From a checkpoint of a small self-supervised image encoder.
Model: 9.01M parameters, 32-pixel images, arch swin, norm layernorm, activation gelu, moe top_k, num experts 16, patch size [2, 2], depths [3, 6, 3], widths [96, 192, 384].
Training: adamw at rate 0.0016, 6300 steps, batches of 128.
Data: trained on microscope photos of single blood and bone marrow cells, 4.2 epochs.
Rows from block 6 of a small self-supervised image encoder, named by matrix and row number. Rows with one number belong to one neuron. Each number is 500 + 40 x the weight over its row's rms, rounded and kept within 0 to 999. All counts start at 0. Numbers have three digits each.
After each neuron's rows are labels from the 100 images, of 14976, where the neuron reaches its highest value: "responds to" is what is common among them. Only what is clearly more common there than usual is listed. The data: microscope photos of single blood and bone marrow cells. In brackets: how many of the 100, against the usual share in percent.
# fc1: MLP up (model.blocks.6.mlp.fc1.weight, 768x192), inputs 96-191
# fc2: MLP down (model.blocks.6.mlp.fc2.weight, 192x768, transposed), outputs 96-191

fc1.115:443474437443505565484534561483459486457511471525475430517494528534501546536499516570546460508414459507440544451471468513496519499538473446481448447440447552568550483467511453529458467514487513543444529544513485523476566457465420482453459495458493558474467536531542489542550548495545501470
fc2.115:575508484467529529513431553422450488490442502514505432470529471512513431527456431463450465461548478582511507426524557416534504457533522510498456451467540492465502456507491466486458490505542457465579514507451480486549564488474508465521560487465433454492461453470510519447489627555480560489
responds to: cell type: artefact (65 vs 9.8)

fc1.242:480516516540475500449427586503543457570521528465484467482495480501558466559525558522447439503539460460465494481536498470433560415521522513589497518497478496462457491470495456479471549484481496512479507560507476498445502448506436475477533438496563555547546444492478474487463498503457512544
fc2.242:446471471500437456498441386494551446533535430578488483504500508483496495541474573522567464517461532427471520501516542496450573559502463533515555535445518373547508485498509491462472498485527476550470500455533544495502520503468545445464421565533526579558539531475529459503440484486494490557
responds to: cell type: erythroblast (43 vs 14.3)

fc1.572:419504457536452465502487492530496466568488465481469452497526483556492490549426531422475413512436434461517474512505539549412515478480496526488477516478491453459526457466491513490515521515551441514443468491420512563537502485386587453493513479537521517506485499502460573526507587451483527477
fc2.572:512491522488532517495552539478437511492475571495577463473454506438504448492532543529467482533463514514483485502500460552509593534487588414538620475525521480463495480471522450506463485493463555487531487533473481498456472422457394457521604442506487500538459479535511520491487438542477522504
responds to: cell type: lymphocyte (43 vs 15.3)

fc1.584:632512512419495518497571604491486487433442518541488493526504542521524475505544487522450502512520474530487484466502445479496498487569469491459532482473462573515476479476479401482487526461524507436505526509494491475447534475522412493500554512542498509534455389499483513437506524587506543502
fc2.584:495480497529489495462414454545528495524525544560375504445538519410458514485477493441493467505458528426547498522483479501441488527463552503522513553578437558578503545482519453541488513520470527480459512520497488427518518485505507503422455521520473530482479459571470530486540469454466538499
responds to: cell type: artefact (27 vs 9.8)

fc1.397:505546452465465526519557537505435519496490517468443464473467523577556537605552500487443435476480461558454449483495529487439504491452512512486464551506518524500496478579518521441449579482553485536446454558446519555526533433465498496482520415497556522511482470456492534528518563465553510498
fc2.397:465508485517483480520521443494505521491522530534486559512531441545477528518571546459540546526591496473491453546461502547481499530521454556455421459576537491451506547480525506449496496514407465485412482530556485481523453428518540504430499469493543474480515519442552442461525485414514483455
responds to: cell type: lymphocyte (59 vs 15.3)

fc1.222:500545453461544586491492580554491477574445491535506434489478484492568539568481494477510519469543542513440468478518479508453529405475527480544466422496509486438478525537553504492486586543505435521440505505474518487462514425386538491440559528564578556494499424514545508486452516514536572506
fc2.222:508526494500456479497515452477522504507507542651522524502510477522498510525541564503541480491567577475424486455459489468490470500404483561474457492576516460568541524503515517510484458515520442525495530497538521420600511499511537446501473539464504572493522487500535439458499499492497472523
responds to: cell type: lymphocyte (46 vs 15.3)

fc1.738:484483480464565546456473516517547507496504488563560560488476544491519530515489456488466455517528523535437510523485519482554467479480445461591410465529445557454529475487541532550448535515462512568474477471509502526453555511525459536538594428491572559478459548580540512493475511544566518492
fc2.738:502431486474550524509456518507546469504471531485457484521426443474510549516446481492496533514527576489501435604546452510407487450461493490580538482536432522530506495448568514550556498472449547553440467540511490504432527441505428527489558459506476556557538491554576439522479543466514472509
responds to: cell type: erythroblast (82 vs 14.3)

fc1.317:504547499517540536485584513498542528540502539489519480499516513479507540529472554473523448476526471450487459464446501480507481500476478487558511421492502424496460521527511480519452592431503496523511454569510534594428508478445478518454470481542516509478465417528455479555464513522411520507
fc2.317:474446477506475543546549484482469443457557566478496559497502549476486541557460461497516493545545538510450462474457454567489512470427434480510540470522509439477482496539588519498528514527464480509452483501507512545489526491475466524430542502525523497492512448527523568591465516507485546538
responds to: cell type: lymphocyte (63 vs 15.3)

fc1.594:468496453538518511577531536462544485516470504467588482464471502439455513509483478454472460489542530484469547452550438433476532431520515479539484484520432516456477533496497489504497522460482577519523521543445560527518525489502432573486536490510479526515501452573478474488511494483522521499
fc2.594:475440471534483430478476512476488510525492527568502507478462471437467532598464475465498537521496597467546437591622417450426481494452473524570490508548445512594482532461550490496495433462513584548489537507525490491458519499532448520519514473538500543531512518588535560495454465437535477516
responds to: cell type: erythroblast (64 vs 14.3)

fc1.406:530481457556440473494447487492463521493475422457475444450489507528517516497474469556432495437537504566529479447500469511488512477437489503522562454520499539427536459475486435494501491491551481450553475514481481474459561469429533577518554466488484543531453458495449525504560486586429538453
fc2.406:466516461546488517507504448548493509551508535476451546524490490566467549511498608537564586459548498442573531506528506515495490410484475476445482511487557494535496552496440507554437512486482472478503480517524472493489471508461484544460477458501531491481454547482515501486489628435488477465
responds to: cell type: artefact (40 vs 9.8)

fc1.755:582517495517495487492485546490506451502536511512480514525565466535479470488558575521505542441489545440536492526516549498550536438555479520476417426442544534452479522548473501523485519425431421537489518551564496483466490540485542489458538476543542455468472521495522501551531522515448514469
fc2.755:481471485480565549509484539500531519483434510522473482497465447475527466446472531496438483469506451535486455522449541522489562562487541458487498517547460534452455429443480504476458516590466580485531491462498540482473508462511435464454568469471466468567462487503526518400540432575512572540
responds to: cell type: erythroblast (51 vs 14.3)

fc1.176:519545492502505555518459528515527509513518481479461413517468541504509473542485527495473444443518401526509501495472545554460544441523513486468563493412560475480467466549472475486478588536508444448505486549473485541449490428486457520494563445480465474532483455530483515461450549577464493520
fc2.176:487468471499482478462448473486540519499524494625476525500535494450513508511486549506512449493418500369449529518513506491453558499473468576523513564483491434547502495456511490466504498510530494553456544419521531440516536555482516443454463517497573535485569554484481468513433521511538492533
responds to: cell type: erythroblast (38 vs 14.3)