{"mlp_ratio": 4, "parallel_block": false, "shared_expert": false, "projector_out": 1024, "batch_size": 128}
Rows from block 4 of a small self-supervised image encoder, named by matrix and row number. Rows with one number belong to one neuron. Each number is 128 + 32 x the weight over its row's rms, rounded and kept within 0 to 255. All counts start at 0. Numbers have three digits each.
After each neuron's rows are labels from the 100 images, of 14976, where the neuron reaches its highest value: "top examples" is what is common among them. Only what is clearly more common there than usual is listed. The data: microscope photos of single blood and bone marrow cells.
# fc1: MLP up (model.blocks.4.mlp.fc1.weight, 768x192), inputs 0-95
# fc2: MLP down (model.blocks.4.mlp.fc2.weight, 192x768, transposed), outputs 0-95

fc1.47:165172059123144149154120157195149141190132069084111150154098100132148078126100129119100135146157121140124164086099169130128117156081100088177107127053160118136107140057130082169101136157124176114171085124157166067114134148129154104199123109091164086159113080143162068129125142118165121162
fc2.47:079114109138086149153130155143146109149118126087129149093111125080070148174088106160070139169138111080098165164164149100195169067132126150120127085131144145133146156110136129134140156179158109106130156125159135135183133150118061157110121096129066155177154090145141137095167129167178076088
top examples: cell type: segmented neutrophil; smear: peripheral blood

fc1.14:087094154093174154156111110117064101145150089097121148107163100163127151121184134100130147071184187095153136128156133097146184118172135136081125076151108149131090138159171111115164096094164146185094182134184150132162114179092149147051107165169109110060109165194125167153124111130146072078
fc2.14:114168127123133122101147157187122152173097097151171164103159157120141107155125172109127074109146091071122156153155107136110198117116116158127108113142121080135055087167105077206122164137140167108137160130128111159174140133114170091109104118098107116183110145139147102156084149143130145044
top examples: cell type: erythroblast

fc1.28:090083062133091170152166134106168131154158138104180136090070104167170148138098202118130134113128077170165130053122098164129115171113152110131162138091180112102115169125182092139144101134096111125085095118133127154159146102178119132175105135076056097124158119117156085145094139117133156097
fc2.28:190133101082181116108075189127133180172096137143136148058138059078132110127139149137110119176144107120136090188121106136152158085103121139150145106114119134095162105135104133121126100195164110168153132191152149067147138138094174104164125141164169107163147105113143183141178184068170120140
top examples: cell type: erythroblast

fc1.523:139100110188095124162124080153107165108113154152123163113126196136128177122114096110173126121085116062083152147091115168104139166116130126076111127137160079139174165123126099146172096089154159111118089149115075173108134130164092197091105161079097207130123142121135167132138103102114098135
fc2.523:093099134172076136186157141174121116113122124103160093088146104103090157137109132135136154148114164091151149145130126112145180126154118167090116079104086151197116161122115134128133140120167089094144149112148112161082148132139063181176118079116082195143167121147113119136121075128189109084
top examples: cell type: segmented neutrophil

fc1.400:158132072202114088133158131143139129097083110128093216103102161089101158123164089130127132165109139077109124092096118121149104114093155136110118115114182073100142171121125172102103131154128132130153089105118117124134140089047105162121107121136127163187179070099186109117236126124128147079
fc2.400:120099159117100126089096135088097127158161193178090095134136136077129129116147165127157157140092142135145066093098182146117127117116120132131153146203122147099120081155113165068135092103069120157138141163162099090062142147145165147118190182130116129103149152137142178118093095101119097148
top examples: cell type: eosinophil

fc1.624:156148118174153065126178074154154087108105164148210154163116168152130196142170087089119142102176132088160162062192153159145126139141160160060115118117163128112124124108161122071140128103112160124096108134146101158095141144161124158155118171115140121123104157152144067153144132170105102122
fc2.624:104096137122127171161143170163156155136059106136156107090108119142101126126147124110146120114105176117136133141111120071172151100142114177091126076105064162210135200090146116147163139119147128111108108114147143126055160148158105128152139105105073165128136121182108128149106082132224104129
top examples: cell type: segmented neutrophil; smear: peripheral blood

fc1.764:099143173167173159117097211069132120148104104070079080147176123084146105122147109130132133131150092141107120107125117073128094104063133177142124141153133129141169160112112137165151173113107112129187064148113196156099115156124131122126139102119076146124121136123148199135109173156175127169
fc2.764:124134075080052092082139125141156171108170143126096129100105114144126164168099080105114131179116178098149148131111126144133089177127094126100148141096167120140088087157173123128129161121194143150118216070108133111126098088120117146145138171076190109214102129136127103071186151080124111138
top examples: cell type: segmented neutrophil

fc1.505:121148106096170192176112151155179143179084112144109107167109170130111099108184148112146132124139109129108169095098136121107123159081140101174123098118108065152107106144115154094086154110164179111160134117178097093100137087152121091152142065068129135186106092124117087115111091109094089163
fc2.505:088103182161127178141110181116147156136141126083160113082163115096071119161143080161092124113142155108177119147127156062130149079154112164197107126116151156117115163103108154099126223147143097097112117127141116149167156117078072150121155075158057119133153110132140108096133101174141099101
top examples: cell type: artefact

fc1.352:098136070101165203115136193186114157156135088144158149101138144090183089148133148153132121096178144134096128106120113159159165163120159124141121118087098128163118110116135073073081110148149157154192148161152143129075198164132105084113088103105154138146147107227109131106137110066150123076
fc2.352:142104125168075151149174130129147113120127124093185109128096126092087175097134077145128084074141106073124141122202113126132181076179160191094135099065098133186146142143110086079145123144164132106160142144177120179181130126099091155169095080125068165175168109197132130110146120132142125082
top examples: cell type: artefact

fc1.279:147139137147130088078178146134158170113111126123185117076121143102125155126182145120116102122065125061175050124180103182069124162190134169120158132068097135160132118105152149077143104157160180186145148164132095065180141164146122098082099107065111170168121122186075163115119124094115098059
fc2.279:092054142154093117129084108183068179118136103140056121029168116158115074140079118129166144129127163129132181114113112153189123122103151106136114151132181080112146164141107142151132127103140142085152136059143078122081106114129091144192141147106152113163141165117182089120140124089167149128
top examples: cell type: segmented neutrophil

fc1.730:140150125090122181178156093169108085113102114110145120245146064142142138124072150150130173123197157167102183144139173153187139100089116083137102137104096102143099162075086094129108145106151131092147116122158199106145187160070124155161079173141183108132099112125137099099132085097185119128
fc2.730:089130100130087147153096117153107072118146157101065124129142126083079172144048149157111192097120145103095183109154172142181171113126084144134121103132170131129146143108119118142150161132157120140146145071134173108123158127079065200165148125115091148157143113147184057099154119146170078123
top examples: cell type: artefact

fc1.376:158100141163139112132146141155167114119078084145139213134098128155088135178220117150129146166082139085144076089107091106137162159120180098113142097068198117099122193112085171108131106098144092131149082113119096133111130098080092155119098039131143153156133129122187097159187110124135104119
fc2.376:122110190115098153100114117072112157168165171146101073172120108118131123129118133133133126108082149182172060074089140088122110142126105140113179125212102157126091084139120129079125153126084097114126130140169107142103166108136188137103197136172103119086136164111106130114100050130124119143
top examples: cell type: eosinophil; smear: peripheral blood

fc1.565:116106134162118124135178049111131136167127132076133167167157091225103152121133128127096164146144086105133181147131091160137151170057138064142149108104160141152156151094196117158107100157150151121100087105166089158125154145103069140069151135071095134148146100113132097086174133135160108145
fc2.565:157114133188162117089144135163106118093123086156111140136134157143128116110211097122143129136113117084119152116108087187095118114142157132131118179102115104166142093154137156148118099132142188142161135143119108140133099102104100130106069121170153153146126117104120126130065164103096159093
top examples: smear: peripheral blood

fc1.619:157102113161134156146180054170120129121164102147122145140158125158098177080154162092085107115163089145146191169118151171088095166157149125138152072084142126190152134141130146103134167137149173135107173145151122153187106134119124162061122178093147078129128099165109107157114112073094152138
fc2.619:123121101109161121166040138150122149164087140114134119085210102175152158103107136116145134111115165092102131131120147070076132162141084127121104159154085140168101148105129088118156075141074134146163123209127114116115159114174175117149120156173147106137112145168157118098132120064107128143
top examples: smear: peripheral blood; cell type: platelet

fc1.115:162075070110144105169120077122184160131111130120170112163070174150139170177218120118090120147167123089085104086111144092165159155103198092134082159121158130119136130112155151135163123138094082166132073149130138180099101131151097183098111121166153120072101130177074129170094141156070124119
fc2.115:145180158126122135111174129066155131163133118132132114178085110155146145134106136117133115135091131171131137107156112155120101121116110115094170165136105127148147074101134124103096119179135126158144135121158166086133181127124167070147132155137144101149129119112123144110122139082166156144
top examples: cell type: erythroblast

fc1.44:159080096182172129166191118103129115093096079112078209161137179121109156127140091161128161136099121101161100086134139102195097122093163122117113114113172100102164138140136147135101070123152145175120128148088123129075155110057132172070094102144148117178132071135177131127217146098140147108
fc2.44:116118183115142128109128151129120141154125176171055141089137161077126089116151124134158115123086166138184062100079141067115129157091141108174138134190148135085072096175077155088137108106070148143167112165145095101087123118093168132179202113141105127112145192122171110118115116103113135102
top examples: cell type: eosinophil; smear: peripheral blood

fc1.674:171169141146100175147162138110092097148154086086078101128140123113149180123102099099091180176097105162094087132084088085141136162123129181157131076150077107163167156170119078125111178132100178080147118102186098141116190095106094108166069110105135186109190072141153102133103152071106144106
fc2.674:137086111169164123113126190135138129146085103126159143087166114041129119098174108156108105113084121087097102134149127112144141138128094143164116138094152106113173118181113163093161117099162096184151117171100093108077136112065158121146153058154129116181107090194131148094152146119168142084
top examples: cell type: artefact

fc1.258:154138153114123142104134109057126098146148114083068101198104115121099081164169127115125148156170068120103194115172086080182122082128147126143175124130154164108156133112109090132167090113102136117103140076122188170181110147152080105116129153167103114094121138121115180156136191162118126177
fc2.258:176059085106110117150080124141159176143099155142176073051136094201128146170124172138112108145139157125127115113161083166194116164126119165167173066081078152119078148093156122127167108141149143103120158129161109090081080088178137160142182132121125092147166114184090121148141132102116137126
top examples: smear: peripheral blood

fc1.145:158141082129070126118173150090100129072159088142149144120046121150113114133104124180104132110090159155100174151114127167134118113146181105116125145158103114179090141157153107150144116172155162142160164122186093107194091097101094178044078143138166143115162135180130165149108139126051151119
fc2.145:053145106143109085158091120201118098089092150114126109140110109144151124209141146107136091115110167101151163154112158101151168105146165143127121077127162132133097095146091099148137186081050125082107165099127112180171085125164076126128169117104073190110069123122162149140126062129130093102
top examples: smear: peripheral blood; cell type: segmented neutrophil

fc1.657:114133116189165177116139141144126110112107095117125201103141107164149139152160102107086155056133152109149100167172101191098151127169127135126090104084059129144104105152102085125106080130125166100158139171174101174176149096105115125126039086139080169124159148126146129123109117139170126137
fc2.657:170103160130102147133089165096099086128176154130124150151142125026145097095172152121130112055111142121163122119134152112126149106137137123184145132124091111112140068169079120024116092127099117177159127168181150121094152075074170122215151111125143125127126132140165181080104135082117110117
top examples: smear: peripheral blood; cell type: platelet

fc1.205:139148113155117130112107137109152103127125072107173143084149180165104101105092101088153099091167129137153076187186138123170156077104168173099137109120130128175122180101107146162114134106170150162130154106090122145174143177150085157059052148124106129105107179093097158142098115169194139054
fc2.205:125096090154086079131169098139141090100155134187151160149168182055118150110137099149152123168082103079116147111096134122062107154127090112124133192161175093138183107154124147087107106113124145135109076158101097143082176144094155130090060099148152174118100123104150168160091155127112171117
top examples: smear: peripheral blood

fc1.150:165070060107148143151139087136089097160152124144099213168096101136094108139088091150092130162202156154125143128108136096180091134055127076099137165132112126146104143144144087134075103153150115078174114125122169149107185082128119182154076106178194136121124112146127088092145095088153126173
fc2.150:102147145141116176149121103183118145127132152118127118134167125066094172145049115168126139098102134098123158136158170096186147149130079142126122105136140140143107144085084090148129196127127127134134091113153175138179173133090096170176158114138035125177115113106169055121159075149162101109
top examples: cell type: artefact; smear: peripheral blood

fc1.728:143152142136147143133169122098199138116094108141177090160151124103127162126067113155088131103161102134126116152144152124084102127108169120156119127104172151117114131142113127089142145127125065075129065149165097089201112139169078127087085146160142130137112150024077115110149106152173086109
fc2.728:172084095117138093123179166153152159097155104219131112087148143126109138128182106103118101187150161108097139156127110152130149154137124123091142138104100113173103132164166133105131114094189137119120160119128129151092134135142170121107088154095149153141098169129076126147091121077136112102
top examples: cell type: segmented neutrophil; smear: peripheral blood

fc1.733:126133125107138176135128095195137196172163080179166123108137112134120160131045148183137095088113114119112083134128121160180109169100112096152108100089080115146120196096148079134141128143174101099133125154140084136096189086127151136133103123140123099165154118146134066119143093063181132082
fc2.733:126143128103136103146160130104118156089144130104150138107118162118074163099149149102109064124129080097070176159173113120123149060151129173115120113167136115150148153122148106127174173155148148118089141079133131128115134168137155112105106151049117187183126119145109194116159131184196094061
top examples: cell type: lymphocyte

fc1.226:143163102169123125158195107103119102079112138126096097166088150156137137110180126131119134137172153087129222102204135103127170147152129155155126163079152152117130151129105097130109126114131128121119153077104135184166107133148119113078105100131158112130090068136143141098108136179117150191
fc2.226:135028132097092134177077121132159146146086127125165082137072115151103148112160190136122129100127138138125082132154120086199085131136116177111152094081109166170110149081122106122188095162124151111105119117165146124054107152152089128122159124107118137146153108169114139121132157149170135102
top examples: smear: peripheral blood; cell type: platelet

fc1.57:153069148134144128152109142084147156122088066151158126116112145123099125169190114186124165125081127128106143080086104195083136174119148167138131079055168158115125104153111137111075135131174137066134139117113051067137164138164158113146147056129083098096134150109125126133086133096084151149
fc2.57:088070074115116109141102131186117114137112111132105128084156094117108125141149137142107160182162134067121133204193137120152156087110104129105110152093111155144130146113172149153148119118105117138126207140156093192116111190152066157129138119152109137129181102144134152146122181168131120070
top examples: cell type: erythroblast

fc1.232:160105122135085107149158115100201157102106110119187128126141121111113175086086066135113151152170079145107146088141166114092116094162153163129123141067134126125107167145112092118147137112129042068092053141151147125165180151132115145119085146134160139163108111040081056149121053124166119127
fc2.232:184099104041157100140125193111129157082173114175127103117137124119159135138220122113130145157188194109106125163160126116153165115148137113089113147090119133149069113155157101088154121086144146121125162152162148157112094163158138124105098153105166140143084167186053113155107129121111104107
top examples: cell type: segmented neutrophil; cell type: erythroblast

fc1.23:127096124182128137116147116155136144107062115078182158100093116178054101148117186146150122120064130097148125130132156127132156154176143137168163151116118094122167143083095161180148152129107093096157155067083079104137159164149110105141126096125081130120185159051121144111126115168115118109
fc2.23:120141132122109162141128125126134089180151122148175154110148118088119071150111116151160083109112103122184121139066063124092190126109142127154078144135110091087082139115070100141119185129133118110158124113115081120168131128092182073166132076165065100118092131071167078129136055173107108059
top examples: cell type: platelet

fc1.134:126142125112119133100107111068164104124159120141136114122147109154087132156112209131159090163095138148122089166121110082110098147114164119147174127158147148149145173137106153106110055108137071058088145224113123112148136171137150152144097158118133151026127158127198094117157124095095132125
fc2.134:105130146116117157122155109151120157122091166131096131137078110102124148084146047088121118088136105110133133051181164155133122152168119175105149125086117112117106103155130081124131147111143187220163100022166143118188162078133124106172150120145116089188115117116089103102129154110125115095
top examples: smear: peripheral blood

fc1.63:065162135143169111112108126104152130076141125119089126126125129078073135151096106136163081133139149134057152149122097114137125113110103165114206123107145137155189125125151121096136083134124134090093161163167146113144128099069080147094074151127143165143167143090129145130100126113179131131
fc2.63:144073105173076112122090113139108173140150133158073167142148146113115141156135144135088167180124127094156161137172066175128115144059130127089169116160114130121095103146121169159114106116153163188233166113120113098168087117142124158172137143097171135164139126091157144110133178062079141172
top examples: cell type: artefact

fc1.111:160115095067099153119174125093098130084124091105117143103068135160101152105101122104152147081174090158108138131155151083139149067096143123084106124090139155159123099154168078148126129173107117102112114093162122137191168153128076086162124115129138135214074139121105090094099102188152109112
fc2.111:139074117125114119138127145147149154108115138107120117076122078121142173169145118149107128140195158085159140178155093114161123140155133156094127092118085182178075158155149067102151118128145141072131140140147133139135052145181056205103135129147094169109165141214094085190070132148094157151
top examples: cell type: erythroblast

fc1.485:133092107166141109134200060184104117097143129139181156112141112107133189111114113153124103076094140079143131132139144169103137149137088094106141115168118166160123154084183102118095155150128112151096113092103051160073166159108128135172103141065152099106137073161143093132069073165129098107
fc2.485:167106085141119140079121204138185117162089121131165073056131099164162104162150160138107126107152121162157101083152064134193137126124171165158215086045080135103112085125121137079109122168155145133162185161137094077064119105158129112078185144139131084162175126196115099112125159086124137122
top examples: cell type: segmented neutrophil

fc1.593:084146172166124095143131173112147159162124113123100089132116127139078092120136111073111098151142105113114148084131149107165146188163147095110117097095136139187138184080106100122092089152116092106087099046131104159083127174195149091161151080089055083078090113145085117146085096151182099113
fc2.593:192118098088146136130058176111124135117119132167162143059133119117113129206113193139131088147155122084177113166151078107188146072126142152172169100114117145107087129143063099103138141171193119096143152160119080149194093088120133102190136089152136099172174149138153116126163116147125103142
top examples: cell type: segmented neutrophil

fc1.429:078174180149093159157104161116124089163091080069162084135113080141149101125072106118077161156078124156138141127122095138149104125062154111118123091124149069121145173139116112130144194101170119082167110140094116050148188107157109085163119086176124117199108107072173092146137122091175142114
fc2.429:073146107128101094098130135090148152099139152124102149109141108111091142112129105089117131143157110071070178094167193144181092091146102121107133117186153130146159124115166145086121151110141125155097173081117170109055183156138083168071082151080113162159125116202099141145165149151193079163
top examples: cell type: erythroblast

fc1.636:097103104169141105095109068117114160079151150159138097132158129069131172109098064103166136147087108113154085155103111151142142184151145132075119123158175141188215188154119172132146105094137175118120109129100118181072118172123140156088123137118120219110149160078114133104149141113121106105
fc2.636:125069092143110126179103133183123154154129104159128118078151084146124138145117146164111154162170191114147111145150120114185142141150103175104136107082088149160131138130095129136089146150149091109126110175177120156090134127135062166166145090138126163146174103169097124129135090101149126109
top examples: cell type: segmented neutrophil; smear: peripheral blood

fc1.164:089135138118152118133062111087099170152126123137105174170123152142135131101082094108077173128185073164116145101153165134111149129061119056154147094157154151126108088170141117130094168144098173109114187131167144147104172108119125165082094131086123067189110094148125106074161153115135120146
fc2.164:102130129137187193141117178113125145170130138112118136152152144106184099172124158168108117126096086158117086123115169065123125124150063168191137127121138101058108115150109140099109168148146090140152091179149173110143133156084096107125174157141105083167147103132139123071159090120120123145
top examples: cell type: blast

fc1.49:163163102140116110133097086136113148119104150099133107143132097169092171167135130128066159160115157092148117106155163160123084145184085145117080099048180133155099181050105149153122137148102124129167162078181106095185151174112112098151088110093113154102093110177081082138126096097145133111
fc2.49:084162138140123150138141123088156137151100144163076175115111177120160084164116101165108093087117107155130175109075144115099143148092131107178115131191155074075135074155096108111135161135153128107150144140112137105183115099115141104086129114122085093150102166092196100025150134103111119158
top examples: cell type: lymphocyte

fc1.548:119066121181136106169166127217174105130089135113107208049084193138088149107198138180120145115081177132118108112147063161142169134124216119141083104055152104118143132108137188166128069170094121121146099085135033139112114128114096142072096096104149150140154114118173176143121179110148107102
fc2.548:129122157118060140129096072036122115160211159115157132197096097091120113122100141142109153104095091174090119081110208096094100144093114127146157146160228143122093099116124114084125132153143062106117096096159109082141165103125167110152174138116117092119118122102129121099126122126139142152
top examples: cell type: eosinophil

fc1.320:118093108138143112118101160112108177156147114150220170096144087159151131171141145119120111107152171108132089137169182173121127127190156121102088091080155136112129162106128093130152113102144141114087143072175165129119150083160172080122106131101164150175077093114114122085197103078093157105
fc2.320:136148107098144105110134059132106113139087118151084201109094169116131126106068143123103099122127119124102189146122128133112160125146106127098081115167143084117117072179109110143146134139143183130131127111127140079180132103089143120194032153084157132153113146101151150050189158094136161032
top examples: cell type: erythroblast

fc1.382:179139080173094186194135144144158162107113081124211179098075078152090085136123147178117123172097125114107140156124104161137107181134103162094144132057140134145096172105100068165154131181135095117112140073188135103156125083141116081150142095106155116104151096122103067103190131131086130099
fc2.382:131105063089123102116136133162198135138081084153089168082139133087097140143176116112139102208137164042082151164151173117127148074120146105126074135144154102141087127161168113084134127112175141116111149138100133139065147135168111124111070106122112113137131101139115154134153186134121121071
top examples: cell type: erythroblast

fc1.760:150133082144103141111131150036112115143170154121068152117128120129144155121124127130113143126116075135099101124150138205166108134086068142098187133157148137090168112158177166091128083201146107170183136149140143122130132149150135150149116200071152099129153081139077152114188164113132098152
fc2.760:123119104158150104102091075083143160153207142091117116166132113147130115079079155119102137105114096143101113112135167134089136184085099118132159128156161121091131094146147138133136098191141114201121147108112143101060133156115165130169196152054140063144171139108135156061160175119118133187
top examples: cell type: blast

fc1.210:160142083161150116122092082073158163161099148104143205063091115170071095087165138129144171130128092135120084135162132126136121125079102157147099126120151117147117132096170091127080151202173124089113165146184117106127177119108143102118144126071174150161156104140168190076160108068145094102
fc2.210:083160081128130133135150169131175113178095087135214126110109142101133116157096144126134067158097131113099139119133145093178158090157122172130125113157126069128110133132154117104131171142135108089091173125103148132139167181104150106098070105148047104145084116168115087169153066106163133086
top examples: cell type: artefact

fc1.683:139107148182143098115138066077116140121133129133125131165137131137124160098078151126135166065162081148145119141194162189137153118117118124092117151145136168154212136107132179104136113155107100206134101103121090123132148166145139149083086147111133153112181131115123190095159191148148117097
fc2.683:116090152202124142105106120117130132126100094128029113161117156124087111086121123138145181105116169132184121088076134143143082142099129130142165118156158130127105148138102140109102129124112113174148097063091128085101156091140121105157166105112096099159129149072175118088142195124128142202
top examples: cell type: promyelocyte

fc1.149:104132040080113170177140124147118142144145091138112194190099168079112129111124100107144141147174143143081152116098121151177136153084157092123155141107119155092108130155107108120094083182115136121162118159117136089157125078061092192116055175119205091140159146139127125101207113100154162106
fc2.149:110157129140122142130142142183135125141123180113099108124146150064120160123098114163120106088101125089132128105155141068188183145101070134145144117112113166117078157101082120106151154123132141159149100131137172161128126130087088191191176122106090120199105170137155083095184096150133102097
top examples: cell type: artefact; smear: peripheral blood

fc1.64:165145152178110092142182140072129092068111150162120143117127107139099139161116168156105172156137113136141095120145137116100150140123144146059121096162138071170168153152118148160129164089172123117087175068121100152165132168135123104024121168075145185155092102101139142090080109175125085061
fc2.64:107073108187101142187132104160132140159093139106168111117142133133106139158082136155087118165126108132120134148135083137176158115123120160084143076127086165169141176116096152157188129157125109118130112111141101120129103110130090182163174090132065198143168137122154148124180103147167089085
top examples: cell type: promyelocyte

fc1.308:135151107173163115102155128174114122101142113140110170097149164156148140165151131144138097148160125100134145153154099110171199137196158145129072139100138061150186163094128106170133158146143133086113147165174139157150111167088085095049056150145151175202146121127155143063198070062151114057
fc2.308:121164137103125139161161142164097134137146144139162136185180133084143102143168141088152068158070186107082129150147178086131170149164065160125094170071126109152141094101098117103151198078129128152105104118137162163067150139085140123155101114125113155107102100198141199177121117098135142156
top examples: smear: peripheral blood

fc1.274:124150101133109150120133108068162122082137086129157116189078133210152132145121163074148182104154120193095184145122132157130167185101102107087150086149141127145124092120107112141161160119134106097096152032127114163144111170134088198127117168128098133085148119135073155144119083102117101129
fc2.274:119041152156112124100115152135149136130117153185157199086098123103106135138165118109133087137110096140150113135146149041153156119119151110129107090064119142133091143189099148123145116135125116106148107196123143171201103128120108120169155058171084133115139177079105104116091143164124167171
top examples: cell type: erythroblast